From a checkpoint of a small image autoencoder.
Training: soap at rate 0.0039, batches of 64.
Rows from expert 31 of block 7 of the encoder, named by matrix and row number. Rows with one number belong to one neuron. Each number is 128 + 32 x the weight over the matrix's rms, rounded and kept within 0 to 255. All counts start at 0. Numbers have three digits each.
# up: expert up (encoder.blocks.7.mlp.up, 32x96x192), inputs 0-191
# down: expert down (encoder.blocks.7.mlp.down, 32x192x96, transposed), outputs 0-191
up.10:106178135132164130130123104119112125110104136133107095127104125109103113103103125174074092094159122131108105128134141093111110140149087174132142151117134175146150146100135117134138169129144181103152114116148115122128142114106099103116092110103130125127093161151149140143137129116177106118153103129136170140087155081104160190200147127057121153141129102107149120108172136127092116099142147169133144096130150084149118139108127087121111089103128110148098182111143160061151112112133102174134124168135100113142068141122147111122175083131136108107133083126109134111137132192150148107
up.11:114129124109130108132128122127137134151096133124129092159142109123140165141113119138149119135118122157139113121141137170091136130175135110128137131104134087083133097124136134147136104095146149110136148107098118151122122158092127143115133100130147119148107128151103123118140155124152142137123089153133136144103127148143141088114123110151108132136094142124144129152136143136144137135156128126159154133140124141122097122138142140143108149129142110157090112121120158123163126129109126105118118110155131102109128117113099119118111145125149147105087103117149132115122167113139133120
up.12:132112239103160062106217071043152140213172169141053208187070219151172055074123126094028166095214146053204073078204116176023190195106108107129133103132124148116114120079165152091115178160101109226122202155117130141085174165164210095070079101020139155162170148100164036155185151071217099071196151120048189109104255121155092090095112142106139101075166162124247157122071178128167178106181048204067118132072249122100055133171080112125068043244113097101086061185130122174102153106112058131150076173144028106151087086060171049145083096163165106147215090157198193089086146094177116053
up.13:135084108115134128131092157125143132149140137133109152136139150157134157132142102166136143117105124140092110133152128149143147158115121135163125118150130116145143138102119101112099106108114168149112128112081119132125125116126126140142144099151133091125120121161150073113112133135132115136137147163160184123123116127173135149138112118119142156101136117159135087161131113114115164157133143154103124099139126142119158142134123145133111133107124099106112138126108131110120120135123135139134136107134140111106109082111130146110129111135137159104126117103110121117112129152122136140
up.14:116133115148128127137103149132122118137133127125107114139157148103150108141089149141108115132105123123127119155129137132135137137158135152138108116125120165128160167139130134144122127143129122119122130126122126138133139131121124120133127128135108116116127143192114112124138139130140139136144116120105145122109146133156136140140129141148132130114139123125104125120115140130110124112121131121135141117123145096132131138150124134145096161133111136123149156098122119159140174117118120156148172135138101125116087132107145157083123127122103108138142125115132125117131138149128127137
up.15:043131184133152106134134101144088100143128116106127144134115171193116120097130123123145095139151119146166118137105171100166093025102119156124151104150072127012126182147098071118150160165098106140116095073133114176158115159097100132076138135112156110140127162154134143109184095152135152173101136215157169162119178109143138104171167132131146150135076133124184114140076093153135165110130128107106135127061147130143141118146208150148081165130117124113128162165132133074133167130126076105120178149102094203109114108145117124120149093094172129157218137120149149120100113094102110084
up.16:164134112125165116126119111147084195100102152133169221117080070193171127140151188107122141176139127094168145186134230054112067098110080153172125137119149050131148121144084118114158127148183043100071106093104191057122144100116167135109069156051095116068191112179174113138145185099161099051186204026149115108163127095191084104078093156136139128112152115136153123124129184064110110072132113125135104148129110167107134136152102082143124083106066128124107130115120053191196118118108144166166116132167097103137117194138056117110109060164157125153133112164208085154139106126129128173
up.17:198130156081150177099075121132130130152212070140124102169108106102191153142096120115184108090160131113039124187165112221157167095156120034160150119126116100057085075068193121167126172118106146115074154091159122169123094159145176088108118106178144100155132043157143165181178144136159140118163187123066197155050150160141087117167096154107169124145151099146124122076110110161153108110129067154109135138047083088165131117173136101148133081140054099107126114103119127122127138150103091100128080150129044037237119053255128175102123149179152172139072114065142207061088158158137136146
up.18:151176109113117088136129110163156103087123143130135131121120153120152132115103064154129118111121106059121120118126077191093144129162149108136109105094126084134129108101149131150108125151142155108128086140109107100170098115128177130100136145162151140137152134180151094156094094117080145103092140095124114106136130112134090124181169077073090183108170112144103148162118127140148098155082105108136154113123130130112118136159117155125124104075153154149144130100137156129099154115086169136131122129146192132157127142135143210121168162114162096139139106097161143145169119154119150121
up.19:089142147118139151209013160173128131138043162063127152126060093108168174117141131001162089179099188219113139102187057108144213107202037169057078154056143167176159174054168199045059120198198181081049173107144097000089099202094159080218186119147202146156100158165133195213076096183129135069195173147185131084146195117105067125175238175000110121185060118192183101022069201100142103188124140055198229177102060087151108031163156168068212072204044120159143067070148178170147042176203109130135091150052122135153187070124115160080168134159078060147143102172119107158121163216153113116
up.20:135092119107134119199138096217163209097125032090044191155080120123231085171077169184095214095101131070193075217111073188029218230123157010034165101064070196149077128058038112083118149094116130097121095075151080153045185135117056141180131070176233069138055126093027118150255089149104128148146199191171100116087057122078164179174079143170088146042113138181190133220181094103133124076148188175059127101083120204089156105059084187205181140191185131165157202162117113143104177135170048116057108129099102027093092255146138125128176099129132098111099138126162089106087115160124110140
up.21:149102122132114131151110133169147093125100113149147079144115144160137128131150151130155148110106162104168135134122149132115108143168121105108145146148091147146173079144136081125122159123131158118155116114075143103160143149104118141122102124121121112089137146147122127117152128094117120125117106119160126085102124120113147151117110061150146145133146132108104105108124124153173134110130104127130136108120123123116158093127153097137150153078116107144141110089138122145115113136182127108144119116132131130117141149139102127154124127129102134166124106141159116111134163110125139142
up.22:114132119112111122116083142125153116072108134168083115138179107135138104128116157100141147109102137129093155172107100172104125151168111118096142160141114130137148082148121149205123132088132142111107157144079131149144093125127128137110147141113127153146129145132161100129127157128135091119180118159138160108121129112082157127144148160085116135134114166085123117118143175166184090142169120157166101144108115148097113149094164120111147129087125083097069110061124159104102162135132108146083178152113133126132091123117167122099129121147129096140139125115112120115144122141143093155
up.23:087129146149138112120105136122209140163136127158134115154173119147143136144108136131138122121141111136144106151124117108112138155161134145141146095151156106115126102127101085136138116117137098125160162107077141182103137128122138130107112113165121118114108102136121133120125115124132126148184131136145171137167136136106129133120123091133100081136092117147120134142120134112123094156111119095111108136102109087092115091159163137120131100190180136158136107134091139166146156110131125112133153120121131132131129100146131144095134127087115120148126122144119110112146109138129101136
up.24:130170073088133136121080140121172102141122157111160088167093169129145172124130108103184126130130099126104122154102154100109178094145081186124109118137198113124151100123115118173104121129101159177156184090102157103174144102149085160104106104125154123136068152143151200111153165173104128137109102128124104160132113196157129133115127111149165133119130131138138156129149133140108163163083077113110129130165082132089117109159116075122088100114092154135106143130119120094101151169094102099119162144144083093108118131116120074043079135115199144118104087135150155166116128108128153121
up.25:131074128039098098175112150040176047132136086069153172110103164198092143138149128139162140103160105096165124136125081161070107094148161163083138238211074110155168078169146084182126089181107138103160127142118085161110118131071148124080147167130162137115133173149108135179113112106081102134110140183126109063142134079052153130159172043127092168144063154143236151130095083089162136075128176133183096160086171130119082114149096158082156027100192140151115141093117136202082120173172103125110155138107112135127109106132106138112179123159114118180161054150122154144190092156177162139
up.26:140131121133113132128129144114137102139121123158118126125144102113153112141115147153117124123121117131139150116138161140093117129150126125089131119148125138111114142124122126152146139110129143135130139120118113149124137136115147118137127123128146129116127129147109127146135122125156119137168109143086129140099138126127131158114128120106132125132115132117105132135126136116103116125145134143144120112151157129104119139133094112119136142124132142131114152108142148097111124151125157150116153110113136088115084137116133142111137144126104095160165132115133114114125143145118137128
up.27:151120117119132107119072119149186133125196078101092115140132173168157159131121120103146153126123124135135141138118094146106168119141122152098125149138089151137129098148129131130114161167081171079143076126088112155139112184118115138108101155125117138141121071143122151120180146120153090155111102148140150113131119135157103139132127123134135112110078155119102135100107138138164174143184122145174097129169146124134110176104111113159153093101130088180114119129138121176127149124132089132130120130112119133145117118152148155121085111158128145158071126140133129108101120108091097143
up.28:158163144091110131138113124153144126165155124145105140143107129160140154136082140109118144139095111112136113111143123120148150126118129095111121114134130090125140158128107133115113104151118139109152095099104143139123102126142121112108138156151167094075130092158105145114146135126124116126169132122134151122145140126139127135103128134141129128127137136146103144118110166127117112097155084145104114113152169140109121133159134098136147151132127152126145127138126166135085121083107160102128155091103102065167106137113136140145124143144138111116142123143138128097114066145118132113
up.29:130155107172117127146100084095127143120150088114179102081165118165106115075131104196162128158065055136111128094073117177149078101126114140165114163110156196122110147164114153161132098165108154116097159138119060119137079066204103110147175121106139108159085117165145161199136119128192153110192131151103080157119128167167137118057123111162157122095132120130185070095204121127118087111140083088136118130120145113095128081140189161135097194098134143102139109112086180104108109127155200121113190136116143111151136079114170117098133130059099138134113153098106129135139123170064122135
up.30:122132085140116140131121132125153176147132129118121111160087139162131178116113190136151134070163107112132111136135091099175149166100124157107118087188093136157124103115148122112126152104102129131131110087131113152132106199088139162149119098148103113105095100130115117147125141147134172088024105134147200132116099128135150130140125155140100125128126100118119120091154079113111098116148142127140118175137181104131161132142124111148158131114078116137084144122117177100147082128105132151134131122134145104106113098154125144121124112178156133140112141135146138133117175106121149108
up.31:107140163093152122184114123119102155142147166120133114147138172121113149134133141174123120140173142176172141141142122115110175144141110148130149150118092089146119117129102109121135147124123160140119121098130086079122158102164130133134159119125154156122125116170110144117144133126150127144143136122128114091120128110153116152117101110121089145139101133138139097095149076140105137115050175107090145085161107103179121109113102100115162180079116127180116164122125101106094122103125146113125138110124084144146119119104158132126119175151109133118087106120142147132174118118181156120
up.32:068095092101101113118100064144139120150101111181053166150252180059153077161072146154128146154137167168075134158142074136038099089044104202145216139175097138181149175108115068134171140121106129193106107049129098104161160086174166113082134125080162124126130215077154137116255120143151144154150137091058176121135086047169185012147072117126220139133126079073081177142115187119135139151087099150094145135125087099087135071161117168103127136172140185122073151193098123163128174183129136134071127146129074134118114087113133095133135166056073125128201142084212168119080134131111096155
up.33:154142104131123144138105127141139131139104109131152133134123140115152126123149105159144133107126140087114115113137125153093127141149122168150134116126127132124138131133119115127135143115106124134120133110148137106127141123153162154117148116119117107135158123163114128127160124115112122108140114121153151128131109140114139124138121101131103130159136147118135136146146101147117108137109113134112128159107110124115126092128093126121105111140137116130109120119126129147117131129109148108111135142150140125117092135084129137126111141107124132133148138144134159120149110104086140123
up.34:152150137121144094116099140147081138125122133116105130126140123169144136115147107113157107138131112144093123162159124127116112134119127094113146103127149103102155113134127115157114107116096122118145116106114152116112131124123138147130122164128055129106149142143141124151142092125142120126138114082112167129137167088141139114091119162146174099104131171135132143107132156155120117132112106119142130115106129139135123135179089161148138099168142125098134110160132119176166125098143142098129146095149125152125149152137138133120125154104080116071109145137111179081152157138116150134
up.35:147171122152124115139200144103085074064110061135150216154094139216106161105078161207069135056137076123147126100129144126069092200133127168174200139162093126077132072174086121108113127139092099136120153095132179158140103124144164164120146159113140064123088138185105097185156150067170143100110177082155062149125095116148110074131122086180141153090136163093170144180149109193225126174139142170067121085147144062119134112157090123174108145131148172123071164107087108181090112098102133104178110131139060137101098125052070095124103183134134130158115158167095057184213130040129153103
up.36:127177101117068171152176177112124177123167054182159169132121060173021145091202191040086187128112098026204074104108148094125109028074111074132086115129086103053125139161112177127099176134113139083062128109057189104190213206085115186193148151160117146089178091163136106132159168133150150068121102053117082203180091168157130013064142200147144088076121095125136108150140185103199124108141110198140109088126121187142138177175160068149160077125123125077166209188147070219176133134053148083150141130191117122157112142115113097155140123176146085107074108140088207073138126044084130118
up.37:122163134128107171120099152106114150157098141131174132127142124134145087058107153105142120115097156122144121095159072074113130114129097132162134139205087164135085133151070114134127084134136115091096145058088132098142138083151093118102120138132166109100148183140117121144105135100188057100145120162135199111167133131106087104121112179125135105168169164126120126155125144146107142125093136132124137131066136125142151075174124127121105119165180126108127144127144134102141134171102128100130140110106117161161146174167092139099139117089162134166158137172130102100187104140214050075
up.38:094099123113112102103117169146162063134085143125114156154149146170107080107157134110169124130173099138165157138106117141124124086092125146168104166112148111141129160143092113143170132114130164177144093077075142102075138141140057117086151119123137166148170099146115091086111151149066110135094162124074093169122158115108118154118141156107107155142169125139095112190146109095138047131154124180107129119158097131112073111129082192203099108114069102111168152160115122135132142177117159144143142149124107173110126135095121127126143135107093098105125137126121139112141139171150154152
up.39:128144144124111114126138173063128134180152118133108105092130148118150180144133120181090088132151121136081099150108150127140159089139133141158133135149090084111133133144124131134087127145143105147120104134086117092149108146163113150079113147158125100120148120142094146113149149125124114162087109082175106100132143152133157106160146108123112128171149128132120151132112096137146137153105111116105103140136183149141168120116157128091124138095098125099090113120119124097052107153134124110123113162156108087153126171130120100161161124126158129101138145096091110124087106120106135113
up.40:129142142148140159117115092114097111073125136157185234174125127187139133198157097114124160143118062209150209076151091107043110164158111129131149109094145147145114146100086128186131109135050139099095088148128137149148164088178064128093143020105097147100150139105132136144181131141179114107199108145097147091092136146170071189051102109179107157115094139143161137153144096154104148143153124168142133132121144166085149131087167084142030130138136065101100168119076071135049115132110138108116112172153150075110121113092164121059080094162159154181204123188152126091107104083138171070
up.41:219143022157097104059042151132136056113138143097255131186084107173082112079107169027187188122181090133114190123100132113095144099228128185092136087186049213137092213068119185143127129216122227114120124014163136113036175200118129131158179153180135158085135121146092131078136134161099161173083116205113132187150188100068171130190163086133145143178160111148178036023116129078119108108168151125168214114132118206127105082117163201147100080117099066200145167157117119134166074102197131144156121013172114156119135125086114134000213094139007132120121142199114020068165216051159087142
up.42:128118096126128126125110133137093115127132106138143135129142134138133109115124120124130143137124137106113117152129129144120129127107123122104126135117127127117104141119117148144125124116121127127150141120102126141151134117135119115134111172120132124137113126171125116121133124159106120119159149127126131133125104119129132146123141150124128117139128121109119136143139128152148125100135117117108115134125133141088124132098148125128126116115124126112122116131116127117143143113128131130132135132134146134117094128119134122139138131139107120137119138131113125129124158123134122138
up.43:147149132130097123099139155142158136139106157160193110135183105162121082128059165092133125124107183118164153122156119103174127115081134159133111121128086130114140153138089132119090132133134126119157103094118128097173151158127158123151070107105139140076135119174118085178160102107136130132084109103182144113125190111131129131125114111114131096115140110095158087160083107131114107101100159148149130124155098118088146198101132107156141157100122148117144149102121116116159113128121165087114133117127141137160109148122130112126133050168147133068146193165129107158127167081126124166
up.44:179127139161121134121123183202096088140131106112134109130111113098136079179061068077104152055168124122079108081146129149138179109139119087107061167099104142131154138099125149136135197158085178098123124124134141140143140151109136160120119100150108123080152093146163143180185097113138131185183139116062185121123129109144091111185120178102081189130116102104071178098090143158167083097144111109102105074107143237120088119176095085184117144137083161210148098110148161112075070094095118148121175104164101116152113154144180123084123090165158116123132093054130117122131108125154119176
up.45:092130119167108131080107146100143178121157108101110167154105162087168106169146142114149186150145093129131112230038100074101097087130126133151136154176120096187137103156093083149100132130163129083194076082123087165108157162129092150118123155189133142155084109120102149128167113180177133081124114090104131157114133101125094112171165161160140150109095117153135157160148136126174147122126075147141134059128114129150099111128106205126104127104139202040178145151078121183177105161163085126094116120170143152108092164084177162139141136128017122168124111110087157126122093075060122113
down.10:170109098153155115106130096116116118132124146164112097179112146109107149125146109127161136131108128091144104160133133105094126134139106132161133153079130124135167145120138124160090085101103118158118155134160084071141153157121114119107152145105123124090150125166090122147135101142112117150102099084157153174110137142115155141103109158109164178054080114129136113128133106166197155102109085106125119133167156067138133148128137089083149106170085128122126129092146072132088165136175152129104117083154157096179142156061158113155143152127174166094096085144131101115172148103130150117
down.11:123113138122129132093132139135142139113126157077117158118116136132115119139132131155122136121151118135165169145141096133160151089120145102163090133109099108109144135140146121103105101144150101123116120127131108122159137100143079104104133104111129127143111156142119148152091159148167163078097120105131091123085134124145140133074109120109104161146129132106125139156113151141074123163196132124122116128126151135127155153125153106129153140110131135116117128086113133125078108134135145134157148119137159148131121132119114178140088145108178139120139097143125113161113166103154109119
down.12:134111204104126113088087171153150081173207151164115122036112226102174175195077239162109134060097106155167060120106043056108195000131157186155071123196102047138090126090186074145075198215161122135117182157163048166104052184144151208115157164149091174159109187147060152142230216191060135112152092090043222135156189133115218082127105136003118120151132133115126052133212169077142063156078198201123143178079113119105073150083162170134086112106228128105180125084125172166147179033054116049109142167121075121164142148201182082037165160106123103187111121143128137095076080110232120127
down.13:133146124098157126092104140159122148147136094119085126160158121143128129126120146153135072147118140089127111137130179143155133133136139118129128091142135128138169142120101107149165133143140119102108108124125118157142147144121124086064129123134121120162148135156119140111158095093103113146129142086118123124095170120108154132138182120143124148109130154125155154165152149158156111123159083101147108106127166151126148161168140113109140129136142161109125101110086120103098107162092135145162116125092100122136130168108141095114133142120120134137157138120130128112148154116130105118
down.14:120126137151124104156137146116121143109112143125108154146131119130110167143111104128124155126112110118117131131146128120170145132132113153125098145115143121145114104104119118108114135125140119123135111120151123126101136163108114137076169154142133124129104134130116110108091163154146076141157129128133125118132117143101119137127101112126148131105137141156095158157167123135131144107145109125122114157133127097138141147110128133126100108157111117111130143158147152137084134096127147114137104098108119110170127154122120146115155139172122140109149115107141124101145171128115150099
down.15:086080099129068138162098103132095211156097161173055077119062116140027175152122152099090159095108148129185160150110111049117135148133138147167195151159122090187177175214160118120141144174051120166152175140176081183121151137155144107086137112135115193109195147193171140096141138068065143102129102120038133136138117170096105155082159142070207124102147105186131160144146150100111109117117071163155076137135125108095157170094112123140140068179118116091167091119133142115125136059167159190095152160120084141138090201147137051164114136164205179123204139082075094150203139103190132095
down.16:133138075180135091155159162120133134134149092112096117112114087152117116137117130126054201134129176118110141117122073079137132159129141144139118105047098093123107116137159121114106129051156109128104114113134104091076186106043150171142102156095132124200111121183125129089149115133100120125050131104158113094144098147172177121147143167134151123114126172175153123093104122110064099107150112142119121124150090130085201098112124102146103118119152147136076138131127165124131102090152188172152110168134134134128172169170153108126113127121084179153100181161118080074112115095130179106
down.17:126120149148076097148120078096119106125115170101123126130087139105136170115111164198152104120128138140195140175150097225113107099111095173114150134112135148076050112134063122122064141143079116092081170172227173140122125143085125139128113180106158179141161108173051096188180081140154128155151122157088162148151146080137098080155122109080130092120111131150055166084139056152146104153190095111130112116083131096077128124103115197182124119100127156135151146136093124136188199110172124148185119186126089172129108109114076157128107080110126156083117166132101161124142094122095069145
down.18:148064123163092145161122123131051140110136177114110121162147179171107164151152113131105105129106111152105077105171171128180141137100105098122158135152157053127169135179131148155145124137117098130133151128197099118136118105121161138151137130113155192089159060153163111158082084106147120137144153142133135158146139128169156118097147076098146150138122105126146161147087110136134103108141154118152097181129156121099107153113095137140150129144080130099100118116149117150157117128153115096112114121100136152127168113107148124135137117100185110119120129122090200132146141128132164087
down.19:115153255217209176131000215166052144132154130162034076096156000062118160067117119104255135051166076197083081118091255114069185083040255071063087122123000079116178138169126117134114100048082102104207255006000130255174147024083168226113151109171089124180136121000250015108064182066153212115199158061145084072151112056133112231094132171255116137137135199006076114185156049230101120107059176255175058086122129201174073088134149254152084058217119214172147128199147144151157158141185077107165133041104054086101186152225121047120148097197119134025120200062039110101129007130040060214
down.20:128121056144053074133159093041124142149137121099133063129067157123188154126140114157092028123143201149143091129114138127072138049126070148077067125141060191104159104127214099115185084205119163135056083172140106129119170118061077107127127210174204086069138163159098012133210113153153071119099099148064201159078170096168135088123191146103064051073122149060112154175100205038164152129175087191093140147064132147119059252145157080164052137121126053126082102090058069173075092128101117130162183064144041118159157088128136130138185092145109169161178133177111140161142160106193118117
down.21:118141128106104094133136120107150150152129143106142110174079148078110142126122114150085122089119143128169091181141104128156127116125127100154161108096118119115093097152189134095100142100126097132112116132152111144119133135135136110131167133127123122143063106105087147115099121139143175094081098121089147095116158129111121116140149123171134136159037145126167105115121131153067120126161155139155133159140116093129171151143157130130120165153128129123096140098139094136152085155118149160077116121148106107143135132113121096113159125108143129106153126159124155110146179132157121128
down.22:129169133120173128072164132134123103188137118091117113164116143140149064128142084150109144114126107143116142182113127146085127150102143102173094099153093112116158130098164129099099125162161105133089176123146149124132158124124103158161132097100130099127133086140146138137096141153146108090108119134155137148132070140097095138168110119151171116154166157098116145183145158159101135130159142151135139109175097118156124159126155117149165134178162132120141148119130165154142111088150079125105098129158112118092122116128142116149135117154109143118183131090139132160152164105138133086
down.23:152128088105129146155088078058127160131141100185163093148114140113103113142089110116123182105141085175132140123108083100141161099113164133157151114141115127170113143128153162111102075128140157119134123089135102129115150112150104107120134129147119093133144179149079185141091136111142167098122165128142160111119127132102162098098103092159143142166114156112138160168163119097091114103151163114182114195142127158163121187111140127142155111140125131059174165103174089136125083132159133174145145127082128153133104105153112122161095132095131123095180183165093085074077127096104148135
down.24:193173119133106176129144096105133122127117130126107139127106142118149106143118119163098154152133105125097114096112166172121137161102108218070105149109127095102112145120182164065139114161134135091094121113101144117127151113100145150129101112142122156108142141111125099171172144102104098177149131160113151103102171085107118110166121157146096122110131165126152110073154147084121154139140151110150144131123105138111190151120126114128168136117120157097150131181105130143201144112148109159148172178123166129105124127091123085151108091091129119153129147124099179105089146059177105170
down.25:132155091161118126119088106115115121155172141139132056142114133154106075164126119126020132174123088146136143131087064101037082126133097104121126161216097123181139134107153106178108080144127116135160156128222081156073123136151125063134127124083117135154166136105092112088089068150109113075138067094098186167193101179076183151170153079102153124112099132165082144088125064173118084158090120247076110131169196095084096118107135085094156079101159149118121168117167111107127168048101168097131148177131169095058100145194156133141142142101147145082178097149173094103143118098184159083
down.26:118126135146137103140125115117117138132126110142132115122151095146093144128134111125120162153123112151124174152134114140090131118151106190138107105154135111133160116095085120152109132115119102118142137122092103108127144113111140106147144093126115114130143141121147147123114120101114123134118128143132128128154131124117139143131150141123162157121103102123125125120148121147112125124154151126148108132132122115155158114122141121105135128149108120131095138107147105144096118125118105151130139153131153114123159094147098118138130139120125130157126078116153121129109123095109169135
down.27:105092075130103101120109113135125134175140123087131099112122122133147116139159117127125145127135128147136113114187110137087149145152097107158132120131128147151112133150096098104103161146204176068120141148182095128156126114111116125117109132107114134125187129107125072159121102166100144177119140148112146133153153132113117117162182134110119120112101091078159116160145111140091175157112097136157143057114111115139180081141124162105114175121100166095083122132151151172141093125124113136145145143130156132158096095142121100094122150143158121081125090131127135122133108136131131079
down.28:149105091165148128122120144152146162123114115077097111151086174146149155089118075127072152161097150152137129127177138149130148146136121126140128132146127099114118097108129130167144100174162121123170088140172123122127175097155106099135158153077156155118118160149069182131131104152156177103131156115166132116128092118158107107107097116105135142118142125116079106092147109150111123124119120132097077167151154121111140147176131099134177125141118147092097116132107137170108119138145124125134133156123145163124131110112126138130112135089131141114148138148133117106149071157114133098
down.29:174183183080165117120074122102047135191094110161116124192171140138123094102100125131105123113112116140067139093135147127118177158094143080188130150128098094140106053176183157137182130149089142147085137081206166123068168154088138049130132142150101163152167103116146159084126097103139154142174094129108072150157140165144122186078145142182123063053147111044112123193114120123143088195153094190092114128092050151086185115150117140091116166137190104104127170082138135112156140110130109097102121124096140169122149167122192122193169197129132158171158076061110180102153116082122108190
down.30:149151119136102110116140139156094144144136133165125095092094113107115146120157103155119149120087149159163120084178091136118072107139151142167120132150121135186132140098129108193101116146141121115112131134156123095193142114134141159144078157125141122135084170155107096124090122144074149139057111102123088119135151128123182103133093159108165128115150144115167160118141148080111106117128106177070111128097161152138164140077148109144076133132138111138091126092159090143069118065167118104123164158163131144177153167130129133145146166158096103097141123172156107123125126110179139129
down.31:125128125100143100142105124104140132097145137088078136124148154094117123130106133124113157161114161157099132158116189146133175157164085113177094118108092077116126144119126119134103133097113091120110160095144131100112151170148131113146079122128148109119084093231092162122106162118108136109124143131086086168084107158113112149092110115111110143111139128138142137128128127124094145114169106155121119138141135094093165136131141111114144135152139171079110107131169130182130135107131180125144087152175114136176119127085170113119127109148170165074158128171172131157150120152143143138
down.32:081127090100207127131120105167072188081126119075099122094087051140095135163137119106047161144113110155209185153095063091147193177201204122124105123172164081127161138101167065112126195168160141108162057160221117166168072175134122127093129085159197159139107131167101070128182063194155154206178108123111128098140127173165061104093100115000159183175152168204194166142145175077104148121108169100145134160037080118119092131214103101055156080147154117111180068176143128105154135129105148154094096145150147171077162185091180056203122172152165154181112113083060095117100090058170105060
down.33:136144101171148165084108143124153123157146096125103103166091116134152142136138144143089122141147108119119129153159130121144114131154134116110142142134121121140105122085120151118136166163160153098109125113136086127132122131098165115114179083149136156128114086164136137110115101146148115130120166144106129167156146120113114152135098121155138129114103131130101132158142136107108122109124106134134092143127127117119135144133089153135103138124112142120121122123150141142163109088134085121109110119158111146112147121113155120127119116117138116168150135136129106124131171112099126113
down.34:124111090152097072124115133069154151121127071100146120125119115141128140142140086148084184116155129163153141157140108107137160117135135110162136123128110112149123123113146132120136131126159092136141131119151090089119147103145106094147110083108126178122164136165090153110087103165121157128092127134160121140125114127130121134140112129154132119109111136119059156139074107133120104081198094116090086148099077132113128127077128149076154131110104136110156133142136121126120080095097141154151151104131089137118123154147140144156082126156131125162113101176144103087172160104117097126
down.35:171104035189135066163089068095070090158124148183103071124210137095153088113120143147155135078107136127128135104207104188105148195187061134066106172100140090100144205038144115145137156165131083117128109168178104109086178171075118162117133114137168103131117115144145155130145076157169092114142113134103109167115168113134187148093152115169084085126236119103167111106058112092118107133172124137069127156151124097089076038073112103100146155170189132135116176232156166166099125117195161167109131140160069145066090183082169169104067179132175217164198170131101051113135128173124079128
down.36:095106148197104147136097093124093104072101160146123138124152095165087107176000086203094157099143149189066163145086078085020100082167092186119166093142109149151160126081175086150150160236119087119068130118128218119153126080104137123102072150112100209078113123162119146147148047090171145158142156155142068143165181133059133120114127107031138069103107140198173112127155187112109162075129134136131141207143078108129129156133036158080172132141119140121192140145098144146173134155162166133163162134067100096136221115088110079095095147193170119159080170141194140073160092138178073196
down.37:160107125159096104110123071098135115132119155145090148134094131092070088153123148079116139125124111118162115107140087109122130114141180071104131194139128164144074123122183102104107146137158135134161106087128117157084085111091170107173114050087164181115115116130118133081107145098069151152140091176144104123087082162138111119145089156159145138194090126174101131176109199093143073120138129093143134157159127123057158126059148175144232144101182118099164122090148054151154121081184159167135096170128129156157095151126153158112184141077167156109137161129107098163068159033136102152
down.38:163138147126120215123056146123106140116156142131136116175113178171110103149146147122108160140103137122182154145106121142098146108108056104136147138127119082155134141130141152140160059155124104109094128159171090111089136131122144168131097139107142081121195132160096107151119136143086138137072098107148145135133093119158125091104110136148130131132178103105114135117160098096131142128159141103105131146142147128136124130151074110126108141140144145127108100149115160147143143131169159085106137149113123126166115133119165084113151109158115143092153090174135169099134163158131173105
down.39:145115179173165114095134102134130134116105071157144094113172092091144178094170071096122103121114132126117110165112178157179110160112152103160134140122095074138192108129134165114150132171155088133133139117115134132124144129076114062142119095126142174127123133186093106110123144164153145181102152139152126132106139157189091162132141142079166129113138096090149133139132108140128095108165117182121110173112107114124127152126173112143113140158128174090145133089167095138129128096144077071077129154099134190121137136138144098169113131156158145102114090154159093132147140108161159143
down.40:116106079157147057137137199144177168119121140126090116046108108116123126036165155122077111120101139066145137076103101066148114045138143089165120093077200190164172145160084123117100157084099080130082162159132130141075185184137131085152224152115166109086107149137133185099177111138089125075092064074070114168154103137137144109151160131145101170111163164122063108095110074093204077160108096176147158082156160147108124110194071153122062147144164108093094138136108102131141089103074159178120177043101166157194208118150145127077090166173123129180124093142100159086171155165129211106
down.41:199095108097182108158000090103098198029095195181126066215086159144129102109183052182093047115110117161108151123030170145087164118072128183192155172118108073200199101224049121122106155111148058183130146086095107160089135074112125094133124135172095100087090100087130092154110075153154072096135142103085170108191119090141071115089205089255159128119039120121170101163161102255095062101111148109146159143179122120089132153090185142072023123167111164131122083139111127159195176176038222124132200123103084202111122074064139078140149089140152115030124188085187157099253098125144061164
down.42:115126126134124149159140148145111138125116142142114153145117123132102156127121149117113127116113121132151151140137165126154130134094131142112113138139160132139119129127139089105123127145131101130131116126137123131128104126105141165129113115124157128143122144166117123123129114133113122139115156129122119132143139134156125114134151141129117121128122140133101109092117113122106134138124132126105117106110080125130130158091113152161135125123121144130120134121112124124131125137144095129131133128124132113097133134092135148129120108137100105131097144088136144153133148105112140114
down.43:128102112095148108140137141132129138172168182115127101201126111106118115119132091099125125126172125145131103127162137150165179103134118092191165122128174115109139117084113135138105087136173140163165100117140165135127114125151121158099145087142155149111126108197104112096161180101124154120127144192160124085051062120105159122114122156075173143105112099102178162119103156094118157129158069169059077140139120091142122118152132180155109156156130126120140127130108148163128122123159124155124137119106140102154142150128142083125138141129151100142160132173122131128113172107166121144
down.44:091135083126114125124127067106122138129137132131157130102116137160142116102109118119113071126144115180136125050112081179141113134172168170156115086137110118100121128123105192075074152087118143096156165175199169173121195116122126121135157165165123140098160139180147102147101113157151095126119122169134106113116172096118183059136126098102111136170110129055112089144128101136166127114133122133098152102149060104115134152170111178136115141120066113161125081160108158114161108131102081196082135093094141170054063148113036168173139167164146113052082120109192164096147088164198081116
down.45:151114143146089070126153104104191183133101103109075137088092136134130143120142116187091133151083141160180149167118122119106165122140134186115160148106139138176194114126122140080096159140151116101059117117132137103115167125109068093101173158111125118136114163155168171203172132201127130147092150203085209173101170178131094119097129181129154105138116160073133130132095146094109096145150089200099113143111112165095104132120150106109083134115119083151123111080120092143106099101134151156143126132119119137167186167096078138168133176182083128095147128096119051152176115147135163123